config.toml
horizontal_flip = true
encoder_kernel_size = 7
fusion_encoder_connector = "linear"
orthogonalizer = "newton_schulz_5"
Rows from block 3 of the image encoder of a small model that answers yes/no questions on an image's attributes, named by matrix and row number. Rows with one number belong to one neuron. Each number is 128 + 24 x the weight over its row's rms, rounded and kept within 0 to 255. All counts start at 0. Numbers have three digits each.
After each neuron's rows are labels from the 100 images, of 14976, where the neuron reaches its largest size: "peak at" is the part of the image that holds the peak; "strongest on" is what is common among them. Only what is clearly more common there than usual is listed. The data: regions of photos with short descriptions (Visual Genome). In brackets: how many of the 100.
# gate: MLP gate (encoder.blocks.3.mlp.gate.weight, 512x192), inputs 0-63
# fc1: MLP up (encoder.blocks.3.mlp.fc1.weight, 512x192), inputs 0-63
# fc2: MLP down (encoder.blocks.3.mlp.fc2.weight, 192x512, transposed), outputs 0-63

gate.213:154128145118136121103133176136133130116106134145087151149076140137150099150129145131145107133123110118136139142113131141141182123112125073143119166162154135103163152111130110118124136143099104
fc1.213:149111150105129105146137118130173118107120162124109122167109149127132103127130137179145096138097071087090181114090138144133119106130133107123130159095108129141165110113135154162125095164134111
fc2.213:141065135101163052148144130133145148123147121123090101157150111080110125096138144122125108106124132115134118153120131116158139124212111126121097118128106170138156129130118076159139121109123134
peak at: bottom centre (37)
strongest on: text has "man" (33)

gate.323:140113136074093153140135109184147157141134106173106159118092187096138106118114080081128140162177135106111119142173150145094123154135103150098128117119154119113177149140152145160121117154115117
fc1.323:116116171102127139137133121165124119145095130146113143151117078131152167119065118109078134139135168096076127175120148129132143141100087109145106202118122091113168112120098126123143153136122144
fc2.323:108115113133090157146148130184119122119159144079161154135109135112139110115087123140168154147156088116128076170139143157181149111094133167096153128119139123134153176126105105104130141094127116
peak at: top left (72)
strongest on: text has "sky" (56); text has "blue" (36)

gate.107:165121137117079103126135141086112099129118107155162124170130122138111143121091143112149165156121093128123110111177145133133109091130101140139151143127136123126130157126117154173130152177121082
fc1.107:164059139156152151124132138108087118147122128140147173129139135109124137131130169094118095140141127149189098096165127123155123101157111086170108120121163119142110090110101113124140089145132104
fc2.107:144158114106122132160122100117152142122141123121123141092188139160148140159109125151107115163132109143089125100141118103110185099162195155166107085159115136160126145121085112114124124134134091
peak at: bottom right (47)
strongest on: text has "man" (28)

gate.430:134132096115130079075091131121132129125075097119121129096149080139123136103094128133116121129129119173111143141125159138090150107126136143115133119063108164146146152164094137130128145125110139
fc1.430:153117116114095205112114159120138146142124105132139110138111121091128113076083121125103155131130117149166096133107131148135180153114111123126094152162174141143130118132099089127116143160124114
fc2.430:112150146152139119127157131052130108126125109107140132170069136098135223114145143142120148166124109095141143151067129110110145128142128122137147153122045165127158156147134162155160121143140131
peak at: bottom right (75)
strongest on: text has "man" (30)

gate.150:138134169107132206123124102133113139137131153127126153122160138109135084136142088151100156142115117126152105123130129124120142140126137143151136119112019137129145090129133132133124137144132107
fc1.150:144131131124125173134145136137125156125139094124131118166152143100110081139163090127171138134129130116144135136129126104142108122154127121132095111082022172161145102169106153120139130140135136
fc2.150:127128135130138166105135128139128125096132128141127119090151129110139092114085078129150126112116119084140148147255130124115118121156116117137137149124061153130113122133121113126130139159114124
peak at: top right (63); middle right (29)
strongest on: text has "man" (27)

gate.283:113108088126127123144130123167129149122140137121115112140151144132135095118155106103141119125117078097162137098154073168131114128122150131090157112098085093141141115080077127123121142128120125
fc1.283:134140150093127115130102111103164141100176160132200145108139116101096144112125137112109133136088168123156133120115089114114111138132151121127148117152087126128134140131119148104128115157052125
fc2.283:115059157132145154130181109147130151091120101105134136132124134150127118127134133136092136113118119092112130085162126134119113134104148121101132132126148090119127134068104185114169146176121119
peak at: top right (71)
strongest on: text has "man" (25)

gate.80:126112104131163139145124162137105076116129094143124119150133140119112136134139153149119133127121098132142126138142083124140136139120140120124116105102083113160091135142098164099140156159118142
fc1.80:168165116145126133102103141093116128125091127134149134129100104140152183116103109160089109112100152108124135117126150144154169106157141100084133123107139169106112124116125118131152159113102122
fc2.80:156145104144076110183141128173153135136129136192154132183044130148114068121123098159147124140085138113129121147142111142134129146108155129132130108110204101122122104091137114124166091118139157
peak at: top right (62)
strongest on: text has "man" (33)

gate.12:098151152159119078128089137143112153133114133120088153164164169113130142100097171121119174132146119129092087138124133119109092120147132157127115154114093177139106140100097156148174120123162135
fc1.12:121125135173132165113131166123155159128111134128112123126114101099095156164081178081067138127160107094139144153167133096136105100180148101137096148112123077111152133124140098114141115163110144
fc2.12:151161095129157141121142129147141109122139128116116168082127133090135098121113119151136111119094137122143126085122120125147089114109096111062159086116162087124160160121129164112099102135134137
peak at: top right (68)
strongest on: text has "red" (27)

gate.116:130126135132133204127139142140130141106128131118135169170144107109143119086137139163094128134120173164120143108129129094104152126109142117131159130082131124142114151100166129138100100131118142
fc1.116:132122114108130111166130062108117088138120134112129150125128128143072130163130150127156105111104130100159128146144163099128101135129130122094125128110183127123141120146116117129135126137133126
fc2.116:132139129086123122134098125000130126124126119120145164143167126145125166099066140150143108115128113144134126160161129120118114120145121109136123174110079066129107131140131153118150107164119103
peak at: top right (94)
strongest on: text has "man" (38)