Weights of a small model that answers yes/no questions on an image's attributes: 64-pixel images.
Rows from block 5 of the image encoder of a small model that answers yes/no questions on an image's attributes, named by matrix and row number. Rows with one number belong to one neuron. Each number is 200 + 20 x the weight over its row's rms, rounded and kept within 0 to 999. All counts start at 0.
After each neuron's rows are labels from the 100 images, of 14976, where the neuron reaches its largest size: "strongest on" is what is common among them. Only what is clearly more common there than usual is listed. The data: regions of photos with short descriptions (Visual Genome). In brackets: how many of the 100.
# gate: MLP gate (encoder.blocks.5.mlp.gate.weight, 512x192), inputs 96-191
# fc1: MLP up (encoder.blocks.5.mlp.fc1.weight, 512x192), inputs 96-191
# fc2: MLP down (encoder.blocks.5.mlp.fc2.weight, 192x512, transposed), outputs 96-191

gate.228,209,165,195,196,234,196,173,210,229,219,196,208,207,190,214,193,200,211,198,208,197,208,225,191,200,212,166,216,222,217,199,168,211,205,183,157,217,161,218,212,196,212,161,196,187,179,213,210,180,211,211,200,190,179,208,205,210,214,176,196,215,208,179,182,180,195,199,180,214,168,196,220,201,213,197,185,211,201,220,188,183,221,218,149,215,217,199,230,218,249,222,190,211,199,227,168
fc1.228,210,176,210,192,220,229,191,178,170,248,163,181,185,194,172,192,205,192,195,209,235,196,184,185,171,179,207,199,199,175,182,192,183,236,197,218,200,197,205,196,202,180,204,217,202,157,216,188,157,210,207,214,257,185,178,190,171,196,196,209,213,175,226,203,192,206,236,210,204,202,196,215,211,177,211,228,219,202,206,223,184,197,185,221,198,209,185,245,184,192,184,222,173,199,219,231
fc2.228,208,182,217,220,180,193,207,206,193,188,185,217,230,176,175,211,207,203,187,205,219,187,209,218,204,201,212,200,215,183,205,233,214,211,183,182,168,220,207,181,214,231,200,214,210,210,226,129,178,211,220,206,227,195,192,240,171,213,189,161,196,208,153,168,217,209,178,205,216,204,200,172,205,193,235,181,204,187,213,170,200,207,191,201,177,207,205,217,219,181,205,230,195,193,215,196
strongest on: text has "sky" (40); text has "blue" (27)

gate.479,193,195,207,181,167,222,193,185,199,189,229,210,249,181,174,185,204,227,178,225,160,233,219,217,218,224,177,232,186,197,226,194,203,192,215,168,221,201,212,195,223,188,249,202,191,198,232,189,180,185,213,194,181,223,249,215,209,202,202,189,160,245,183,190,224,197,173,191,202,220,191,194,227,198,220,212,170,217,225,275,189,198,172,218,212,197,195,192,172,229,210,184,182,193,189,198
fc1.479,155,151,200,188,209,172,221,190,219,186,234,195,201,189,223,193,198,232,170,215,158,208,214,201,145,179,143,216,228,177,187,205,199,192,184,202,164,184,230,217,197,218,203,206,199,215,209,191,158,204,209,221,208,204,196,181,213,199,194,230,200,208,174,181,184,179,189,155,190,205,195,201,206,222,213,213,192,216,212,203,181,218,175,223,164,188,144,213,176,181,208,208,209,215,212,209
fc2.479,195,210,210,193,222,209,195,158,234,193,226,200,203,207,206,231,226,188,178,211,231,221,190,189,203,168,189,201,224,179,180,218,188,227,180,191,191,191,174,209,186,194,189,204,178,202,167,238,191,228,175,195,204,206,206,201,198,205,207,178,191,191,172,196,205,182,183,217,204,213,204,202,215,172,195,201,230,178,176,197,183,195,208,209,204,200,169,222,168,204,213,222,198,199,197,178
strongest on: text has "man" (27)

gate.380,196,234,171,211,220,184,186,188,196,226,252,180,171,208,196,190,222,190,223,208,192,214,224,151,196,181,207,134,198,195,180,184,213,222,219,210,211,238,197,177,183,177,188,227,203,253,233,204,195,179,208,198,194,197,182,201,188,224,218,163,177,189,243,179,168,173,197,206,209,224,181,201,202,208,176,201,191,195,231,199,221,205,179,187,185,182,226,205,200,212,215,198,194,167,209,184
fc1.380,237,209,201,203,228,185,210,178,192,202,201,211,204,176,211,193,137,203,169,217,238,215,218,180,196,197,202,146,212,193,200,165,224,222,201,208,222,201,209,193,183,181,187,243,168,223,196,202,179,182,219,192,215,189,200,199,203,218,211,202,213,195,204,181,171,193,198,182,198,204,179,218,209,235,197,191,213,203,199,185,221,207,141,211,181,209,212,210,211,206,174,203,231,161,172,178
fc2.380,224,173,201,225,208,213,208,173,219,194,220,182,217,225,195,236,207,232,212,228,171,201,255,205,198,180,232,206,176,198,189,230,215,193,177,148,190,210,238,159,215,176,195,197,196,201,180,174,204,202,223,194,206,208,185,233,158,215,230,209,182,219,196,196,181,195,172,208,226,237,186,183,177,182,177,185,198,216,180,175,206,217,210,199,190,213,163,197,171,209,222,181,213,202,195,205
strongest on: text has "green" (27)

gate.99,211,210,184,213,206,235,218,210,201,219,201,194,191,203,169,178,157,205,217,177,186,221,225,189,253,200,243,177,201,157,179,161,192,207,234,180,219,190,190,195,170,248,213,207,197,173,214,222,226,166,161,199,183,200,176,189,202,187,243,182,209,167,207,212,196,185,221,240,214,216,238,211,188,227,191,223,213,198,209,194,207,175,184,182,167,183,191,208,162,223,217,183,196,194,224,180
fc1.99,198,213,208,167,208,192,184,202,205,206,184,185,218,187,217,209,212,193,190,190,246,212,189,209,121,202,227,202,204,204,208,196,207,198,180,241,232,192,206,177,200,151,195,213,244,218,225,179,183,184,182,195,220,187,183,259,224,217,194,238,210,220,190,168,201,199,215,201,182,214,183,194,219,212,245,171,205,170,217,192,165,219,173,196,245,206,190,182,194,212,197,202,174,228,224,230
fc2.99,194,204,276,189,210,218,203,139,221,174,216,202,213,177,236,225,225,175,181,184,196,199,198,215,188,214,198,207,216,185,205,233,174,202,205,172,201,207,181,234,222,207,205,204,211,204,202,235,206,226,220,215,213,176,198,191,203,197,209,203,171,210,220,205,187,181,211,174,171,184,201,208,199,207,210,210,206,196,238,181,199,191,184,198,192,169,212,198,169,202,172,222,246,183,211,244
strongest on: text has "train" (29)

gate.291,199,181,209,181,250,228,199,207,192,188,201,215,185,207,191,171,190,206,195,181,214,193,195,204,181,198,197,170,201,187,200,232,235,202,163,182,208,217,225,214,214,253,222,200,216,181,193,160,207,186,203,196,221,208,179,182,210,228,187,217,221,223,174,194,141,137,208,170,186,208,180,188,201,217,171,195,249,225,193,206,195,228,201,171,202,162,165,216,172,193,237,233,251,169,212,193
fc1.291,199,174,208,215,123,185,196,207,179,200,226,178,220,193,214,212,224,214,188,249,197,197,198,192,222,216,195,244,201,217,191,171,202,179,213,180,177,193,193,158,172,183,165,201,200,231,256,226,193,208,206,203,219,222,221,227,212,188,205,183,189,207,186,190,212,205,170,205,196,187,219,209,185,182,222,215,160,196,208,189,187,208,189,229,196,208,227,181,230,177,162,181,175,223,173,207
fc2.291,187,209,228,186,194,186,183,161,211,225,249,218,161,236,238,231,180,185,179,217,198,186,231,187,187,195,194,203,188,199,189,136,208,204,209,209,196,197,189,174,217,178,203,194,197,212,194,190,226,205,206,195,175,198,178,191,231,195,223,215,192,230,193,195,217,174,213,215,174,187,204,201,222,184,163,189,172,172,209,203,199,179,206,234,193,206,179,185,192,192,226,181,172,226,178,160
strongest on: text has "green" (31)

gate.485,199,170,176,183,236,183,196,200,190,177,190,229,173,202,176,207,237,205,211,226,194,213,204,198,176,198,200,207,228,216,205,219,210,209,201,178,205,179,208,174,237,226,179,167,172,229,195,214,200,213,204,191,173,210,203,220,186,217,230,184,229,190,195,216,208,189,204,224,199,219,225,189,189,209,199,201,243,206,216,200,238,174,192,186,200,217,211,173,194,235,162,180,185,205,194,199
fc1.485,220,217,229,229,162,164,233,201,230,178,203,176,232,223,170,193,196,194,239,206,163,168,192,203,194,199,202,190,200,190,180,174,214,173,221,232,198,189,177,203,165,215,243,200,179,187,224,204,190,178,201,182,210,207,206,162,207,185,201,222,194,205,203,175,188,187,222,204,220,210,182,231,179,174,173,201,183,217,221,175,216,208,222,207,219,170,193,208,207,185,224,216,200,194,235,204
fc2.485,175,209,201,222,173,208,201,150,216,214,247,191,179,181,190,213,232,214,177,205,201,200,201,219,169,201,176,178,202,196,218,183,218,180,196,199,204,212,188,182,206,199,212,205,188,216,189,164,178,189,158,219,187,171,215,198,201,216,174,208,193,165,226,202,183,214,139,160,201,202,157,187,186,192,208,263,215,185,172,190,196,204,195,184,187,183,205,189,197,228,194,195,196,189,197,231
strongest on: text has "red" (26)

gate.17,188,221,201,203,197,146,226,193,159,228,205,221,199,192,182,200,223,196,199,203,198,199,198,199,225,216,184,183,205,166,222,205,183,184,170,191,213,163,204,189,188,225,232,197,182,204,223,164,198,181,201,207,198,194,192,191,202,203,190,223,210,199,227,221,219,176,196,174,270,208,192,180,210,236,201,194,209,204,214,221,197,221,190,210,201,160,205,190,202,214,229,184,191,193,196,216
fc1.17,218,210,212,206,212,134,215,216,196,209,206,201,205,203,159,182,199,177,176,206,256,205,185,224,199,202,193,220,196,205,186,192,184,183,190,226,194,192,211,201,193,192,208,234,212,202,168,204,223,205,203,222,187,174,191,207,172,184,185,228,180,209,202,242,198,175,163,181,244,219,178,183,192,172,196,192,200,213,220,216,226,227,219,219,203,162,200,226,202,184,203,185,202,196,171,228
fc2.17,195,189,232,180,217,194,212,144,199,199,188,206,212,174,186,204,183,206,207,223,191,203,207,189,199,178,212,205,196,212,234,200,205,206,187,198,178,230,204,161,220,193,199,193,206,191,141,172,217,230,174,210,248,175,202,182,216,224,211,230,150,196,190,207,196,206,254,221,200,192,174,215,156,234,224,186,199,219,253,217,214,228,199,215,215,209,232,185,196,204,236,182,177,181,179,159
strongest on: text has "man" (27)

gate.292,216,233,180,184,210,187,206,189,243,196,210,192,206,215,215,200,201,183,242,246,185,166,211,204,190,174,206,176,215,192,187,191,191,175,177,178,220,217,215,178,225,208,231,214,197,177,226,193,189,182,190,185,239,210,217,207,182,242,214,201,201,171,206,194,208,181,184,197,201,209,217,240,203,182,241,224,235,182,202,204,218,218,137,192,188,175,203,196,183,210,165,173,241,229,235,218
fc1.292,201,213,233,211,197,203,238,183,214,190,183,238,197,203,201,209,205,204,185,170,185,228,193,209,173,226,210,195,227,206,198,205,230,215,206,187,156,200,163,192,173,206,240,227,184,184,171,216,234,221,184,191,179,205,179,199,202,206,219,215,213,192,222,234,216,221,202,206,210,174,194,210,172,202,198,195,209,204,206,205,214,223,236,179,210,248,216,207,184,188,208,191,192,137,188,191
fc2.292,216,191,234,192,218,205,203,202,176,237,193,189,193,217,213,205,165,201,202,196,209,200,198,209,204,200,228,204,185,231,191,232,195,172,198,187,155,188,232,222,217,238,191,197,202,208,215,182,165,182,176,184,218,221,215,214,202,218,195,178,136,194,201,180,201,244,181,217,183,212,217,190,161,202,176,229,177,208,212,229,233,196,203,193,192,239,179,176,206,201,199,167,186,225,177,198
strongest on: text has "green" (34)

gate.465,187,204,199,180,199,216,193,225,187,198,192,227,245,204,227,178,178,188,221,174,173,181,194,215,216,204,197,173,207,196,156,215,245,192,180,214,212,170,196,179,190,219,206,203,183,216,207,171,168,192,221,210,196,219,213,247,208,191,179,195,204,201,202,185,172,174,193,187,195,199,182,196,214,212,178,219,185,201,214,191,182,228,193,200,196,181,156,219,214,199,204,171,167,188,223,214
fc1.465,211,235,216,199,175,171,196,213,189,207,215,227,179,204,197,224,238,197,190,195,190,216,187,179,208,237,190,204,235,209,212,185,172,191,203,197,212,226,201,232,187,218,220,201,204,162,206,206,198,214,202,205,197,203,195,148,230,188,202,170,222,242,192,181,213,185,184,185,192,184,196,202,180,238,212,198,195,192,204,215,205,185,218,185,215,184,178,177,246,182,176,213,232,193,205,225
fc2.465,206,184,221,201,192,198,183,176,200,206,239,176,180,210,198,208,217,213,187,209,208,185,153,233,204,227,214,218,213,172,134,224,190,208,197,214,224,187,236,204,221,177,221,202,194,197,234,209,222,187,199,207,186,198,206,193,262,204,201,167,153,199,206,200,201,215,210,182,165,202,222,217,242,170,195,196,206,245,195,217,174,189,212,209,190,169,204,157,220,207,214,222,223,221,202,183
strongest on: text has "man" (25)

gate.455,165,204,178,201,207,214,223,173,194,189,184,178,213,217,199,201,208,189,195,241,232,210,211,180,227,195,238,218,175,201,230,214,223,189,203,226,189,218,177,185,212,186,180,160,199,181,237,223,204,153,185,198,217,213,238,215,162,192,214,171,231,218,211,191,184,168,194,153,208,202,198,211,213,171,212,210,235,179,198,200,207,186,221,198,185,207,166,190,214,166,213,192,171,182,192,174
fc1.455,206,208,211,207,153,209,190,207,185,236,190,235,180,204,170,179,244,193,164,212,197,178,201,207,191,177,179,190,202,221,198,215,171,215,214,180,189,187,214,212,188,211,222,142,230,132,196,249,194,241,209,205,225,199,186,223,192,208,157,191,200,213,227,191,221,236,221,202,191,193,151,246,194,198,217,175,220,204,222,184,182,203,221,176,196,203,186,225,218,198,201,194,204,219,231,193
fc2.455,203,207,202,204,190,168,206,151,171,239,206,195,192,207,194,176,221,188,218,229,226,207,215,208,213,188,216,203,193,220,180,175,220,152,216,189,188,196,157,186,160,223,193,210,213,219,220,200,203,224,210,197,181,180,191,206,175,194,234,224,157,166,209,185,175,188,191,198,227,219,156,197,243,198,187,210,185,199,187,202,214,190,214,174,179,191,179,191,235,193,237,202,197,186,179,172
strongest on: text has "train" (26)

gate.288,188,203,217,196,192,193,210,211,198,185,194,191,189,166,208,161,212,191,161,191,197,122,169,154,187,210,171,245,202,131,211,237,220,213,206,217,201,218,186,188,222,191,205,175,211,216,181,188,209,210,202,197,218,199,217,212,223,198,204,198,218,197,199,185,201,205,158,178,188,238,203,215,213,223,178,191,207,232,236,184,203,261,209,191,203,215,203,220,233,184,212,203,207,218,226,207
fc1.288,207,218,202,236,213,205,194,211,233,190,175,239,194,172,198,197,198,200,187,216,182,182,192,187,173,217,178,205,223,171,228,224,157,202,201,199,204,223,208,157,212,184,189,205,202,165,190,203,226,209,172,189,185,182,215,214,215,225,199,181,167,191,197,221,219,216,163,160,212,213,222,167,204,221,196,194,197,180,200,168,208,253,211,205,211,183,195,154,198,180,209,194,181,186,225,225
fc2.288,233,208,168,185,214,222,209,215,204,190,222,211,172,211,176,214,187,192,192,211,213,173,194,204,206,189,233,196,223,183,201,188,214,218,208,194,195,197,178,236,230,201,190,206,188,198,168,199,189,188,184,210,173,198,195,210,181,212,231,146,185,170,175,200,200,213,199,240,259,181,194,203,217,208,174,197,180,183,213,206,230,200,212,236,208,169,184,223,176,192,207,215,207,203,212,214
strongest on: text has "elephant" (25)

gate.6,177,206,176,195,195,204,180,200,200,208,218,204,169,186,191,222,193,206,207,216,194,241,193,201,255,223,229,201,187,205,183,189,230,195,201,222,248,186,197,198,215,202,187,206,188,226,167,213,227,189,208,187,207,208,226,196,199,178,192,189,247,163,234,222,215,199,195,222,180,220,156,198,202,190,196,264,219,209,222,201,213,208,218,181,196,200,205,215,226,188,210,206,178,156,174,203
fc1.6,223,193,200,215,214,187,217,205,196,210,197,197,200,192,244,195,225,180,192,159,180,153,215,183,165,211,155,196,218,196,203,251,174,239,181,212,207,211,185,217,192,179,237,209,213,198,224,192,183,223,177,194,198,200,206,207,181,195,185,209,215,207,207,170,182,230,183,170,226,208,199,249,206,227,201,144,178,204,186,204,193,184,180,183,196,193,223,177,201,222,170,193,211,254,185,196
fc2.6,203,261,237,198,211,213,178,187,180,208,209,211,184,208,201,215,164,219,207,211,236,211,228,196,221,172,217,206,221,186,193,193,201,194,217,192,202,206,189,230,206,222,193,191,201,198,231,192,214,242,200,175,192,194,195,195,217,208,221,179,179,184,178,195,168,216,193,169,208,234,207,197,187,221,206,202,210,200,197,192,175,230,210,215,201,192,204,174,166,203,203,206,201,192,212,188
strongest on: text has "train" (27)

gate.233,215,194,183,214,226,215,214,175,200,216,207,154,204,147,173,211,199,197,190,187,188,199,210,206,200,193,202,178,219,222,184,203,201,230,184,209,200,235,188,228,217,190,200,234,202,204,168,223,184,212,223,194,209,227,206,183,225,206,231,237,213,208,158,167,212,186,184,196,199,209,235,191,216,185,210,236,186,200,207,188,208,162,202,198,205,192,165,252,204,156,203,191,192,164,190,154
fc1.233,185,217,177,196,232,179,191,229,236,200,181,199,214,201,197,197,177,179,197,173,213,224,207,189,220,217,199,194,204,209,206,186,234,206,192,176,203,194,217,157,214,191,204,209,185,189,199,239,189,194,179,209,206,192,224,172,204,194,206,194,229,162,203,170,179,208,184,239,183,197,188,205,230,170,183,193,198,175,228,220,181,199,228,260,208,195,189,261,203,190,231,207,192,161,178,196
fc2.233,231,192,193,178,184,188,205,232,180,251,232,187,204,210,184,215,194,208,178,218,181,222,209,202,194,224,196,200,232,177,189,226,197,166,195,225,206,202,185,185,191,184,181,194,190,190,182,198,215,211,189,188,200,199,201,206,181,198,174,191,221,181,196,213,177,194,231,233,153,183,184,205,185,253,218,189,200,202,214,182,174,208,186,194,221,201,244,174,159,218,175,205,201,167,200,177
strongest on: text has "train" (27)

gate.44,191,192,188,197,224,202,213,232,220,207,206,213,208,198,195,196,166,188,206,179,244,200,221,166,179,216,218,189,215,214,170,185,218,203,202,189,198,195,198,188,205,227,197,196,168,243,253,202,170,237,227,213,176,192,259,202,200,204,233,172,206,223,191,216,185,157,193,208,176,206,204,208,213,186,185,189,202,194,220,201,176,191,176,169,198,207,140,228,192,210,214,177,148,225,221,185
fc1.44,206,194,221,224,213,184,180,182,197,191,195,188,184,214,214,201,235,197,228,192,189,190,214,178,212,181,197,174,190,185,177,171,194,183,205,230,202,201,217,180,215,181,194,198,188,182,182,200,206,225,213,208,199,195,234,198,196,244,218,198,205,152,178,179,173,195,208,198,216,190,169,194,200,171,206,197,187,225,169,204,195,202,205,226,202,209,255,210,210,188,188,208,181,249,184,184
fc2.44,207,163,225,184,212,184,196,208,213,244,220,196,171,198,216,222,210,238,204,203,191,203,199,198,202,195,175,190,202,201,175,185,217,176,199,164,206,195,244,175,192,204,202,194,187,195,126,183,118,233,199,189,220,206,200,202,235,207,176,202,231,205,187,201,204,199,222,226,241,202,214,208,179,207,239,202,213,211,163,201,203,249,201,231,203,200,199,203,154,191,191,137,216,203,206,177
strongest on: text has "man" (25)

gate.420,198,184,161,187,212,185,205,219,244,234,194,235,177,173,199,219,172,225,187,218,203,175,184,235,169,215,171,201,220,214,186,221,183,200,194,254,218,182,215,221,209,227,192,185,240,206,224,230,209,184,174,204,224,181,206,203,178,209,207,199,194,203,211,209,182,219,224,171,205,199,197,207,199,216,200,234,222,233,173,191,145,187,197,191,171,193,190,216,214,213,195,211,176,184,149,200
fc1.420,183,222,184,192,194,161,194,185,227,191,220,211,196,159,159,198,179,196,199,178,227,205,183,200,229,222,187,195,202,229,216,237,186,226,194,217,193,195,190,179,168,237,194,196,237,187,200,196,184,207,195,227,205,207,205,200,171,178,196,227,209,206,203,235,190,176,232,191,174,197,230,215,208,210,213,205,209,209,154,229,210,201,175,174,174,179,172,212,228,220,172,190,165,208,200,189
fc2.420,225,197,212,198,219,176,155,161,146,208,202,185,209,202,195,190,193,211,210,216,210,177,195,216,233,203,248,218,221,191,194,209,226,187,228,168,215,216,199,218,183,193,228,184,176,226,216,222,212,202,211,236,202,216,194,177,205,158,169,210,207,212,231,201,207,188,237,185,168,212,196,203,213,202,179,206,199,236,182,238,166,187,234,163,204,175,174,190,214,198,208,220,204,218,222,172
strongest on: text has "man" (26)

gate.401,213,197,237,182,177,257,179,219,207,201,229,209,195,184,209,174,155,193,185,211,238,187,164,187,227,191,168,150,192,193,177,193,234,218,190,191,173,189,210,197,182,197,195,228,202,229,182,190,225,247,195,189,195,219,234,212,187,179,214,211,184,195,216,221,218,200,194,203,192,172,204,213,219,176,223,211,197,219,189,190,199,184,167,232,183,196,205,217,205,197,175,221,198,177,216,180
fc1.401,191,204,204,206,176,160,233,192,206,201,185,183,160,227,200,209,190,190,206,165,233,213,202,214,181,191,230,177,194,197,213,233,191,202,207,190,204,174,198,201,220,198,221,181,183,187,212,200,178,195,222,222,188,197,220,243,207,213,199,192,230,167,197,214,175,185,211,223,188,192,202,166,198,194,181,177,173,211,214,199,215,210,207,180,191,184,194,221,186,242,217,216,176,183,206,216
fc2.401,174,198,229,192,209,198,186,202,215,188,188,228,200,193,232,236,200,224,184,202,160,203,201,191,209,200,193,195,208,210,213,225,203,220,188,184,182,192,188,238,220,192,200,190,203,207,177,192,199,237,205,203,211,221,211,197,219,211,208,207,231,213,171,208,185,186,164,148,203,241,209,202,210,223,182,183,251,217,171,172,201,166,205,188,201,198,206,188,198,199,163,195,222,206,191,198
strongest on: text has "man" (28)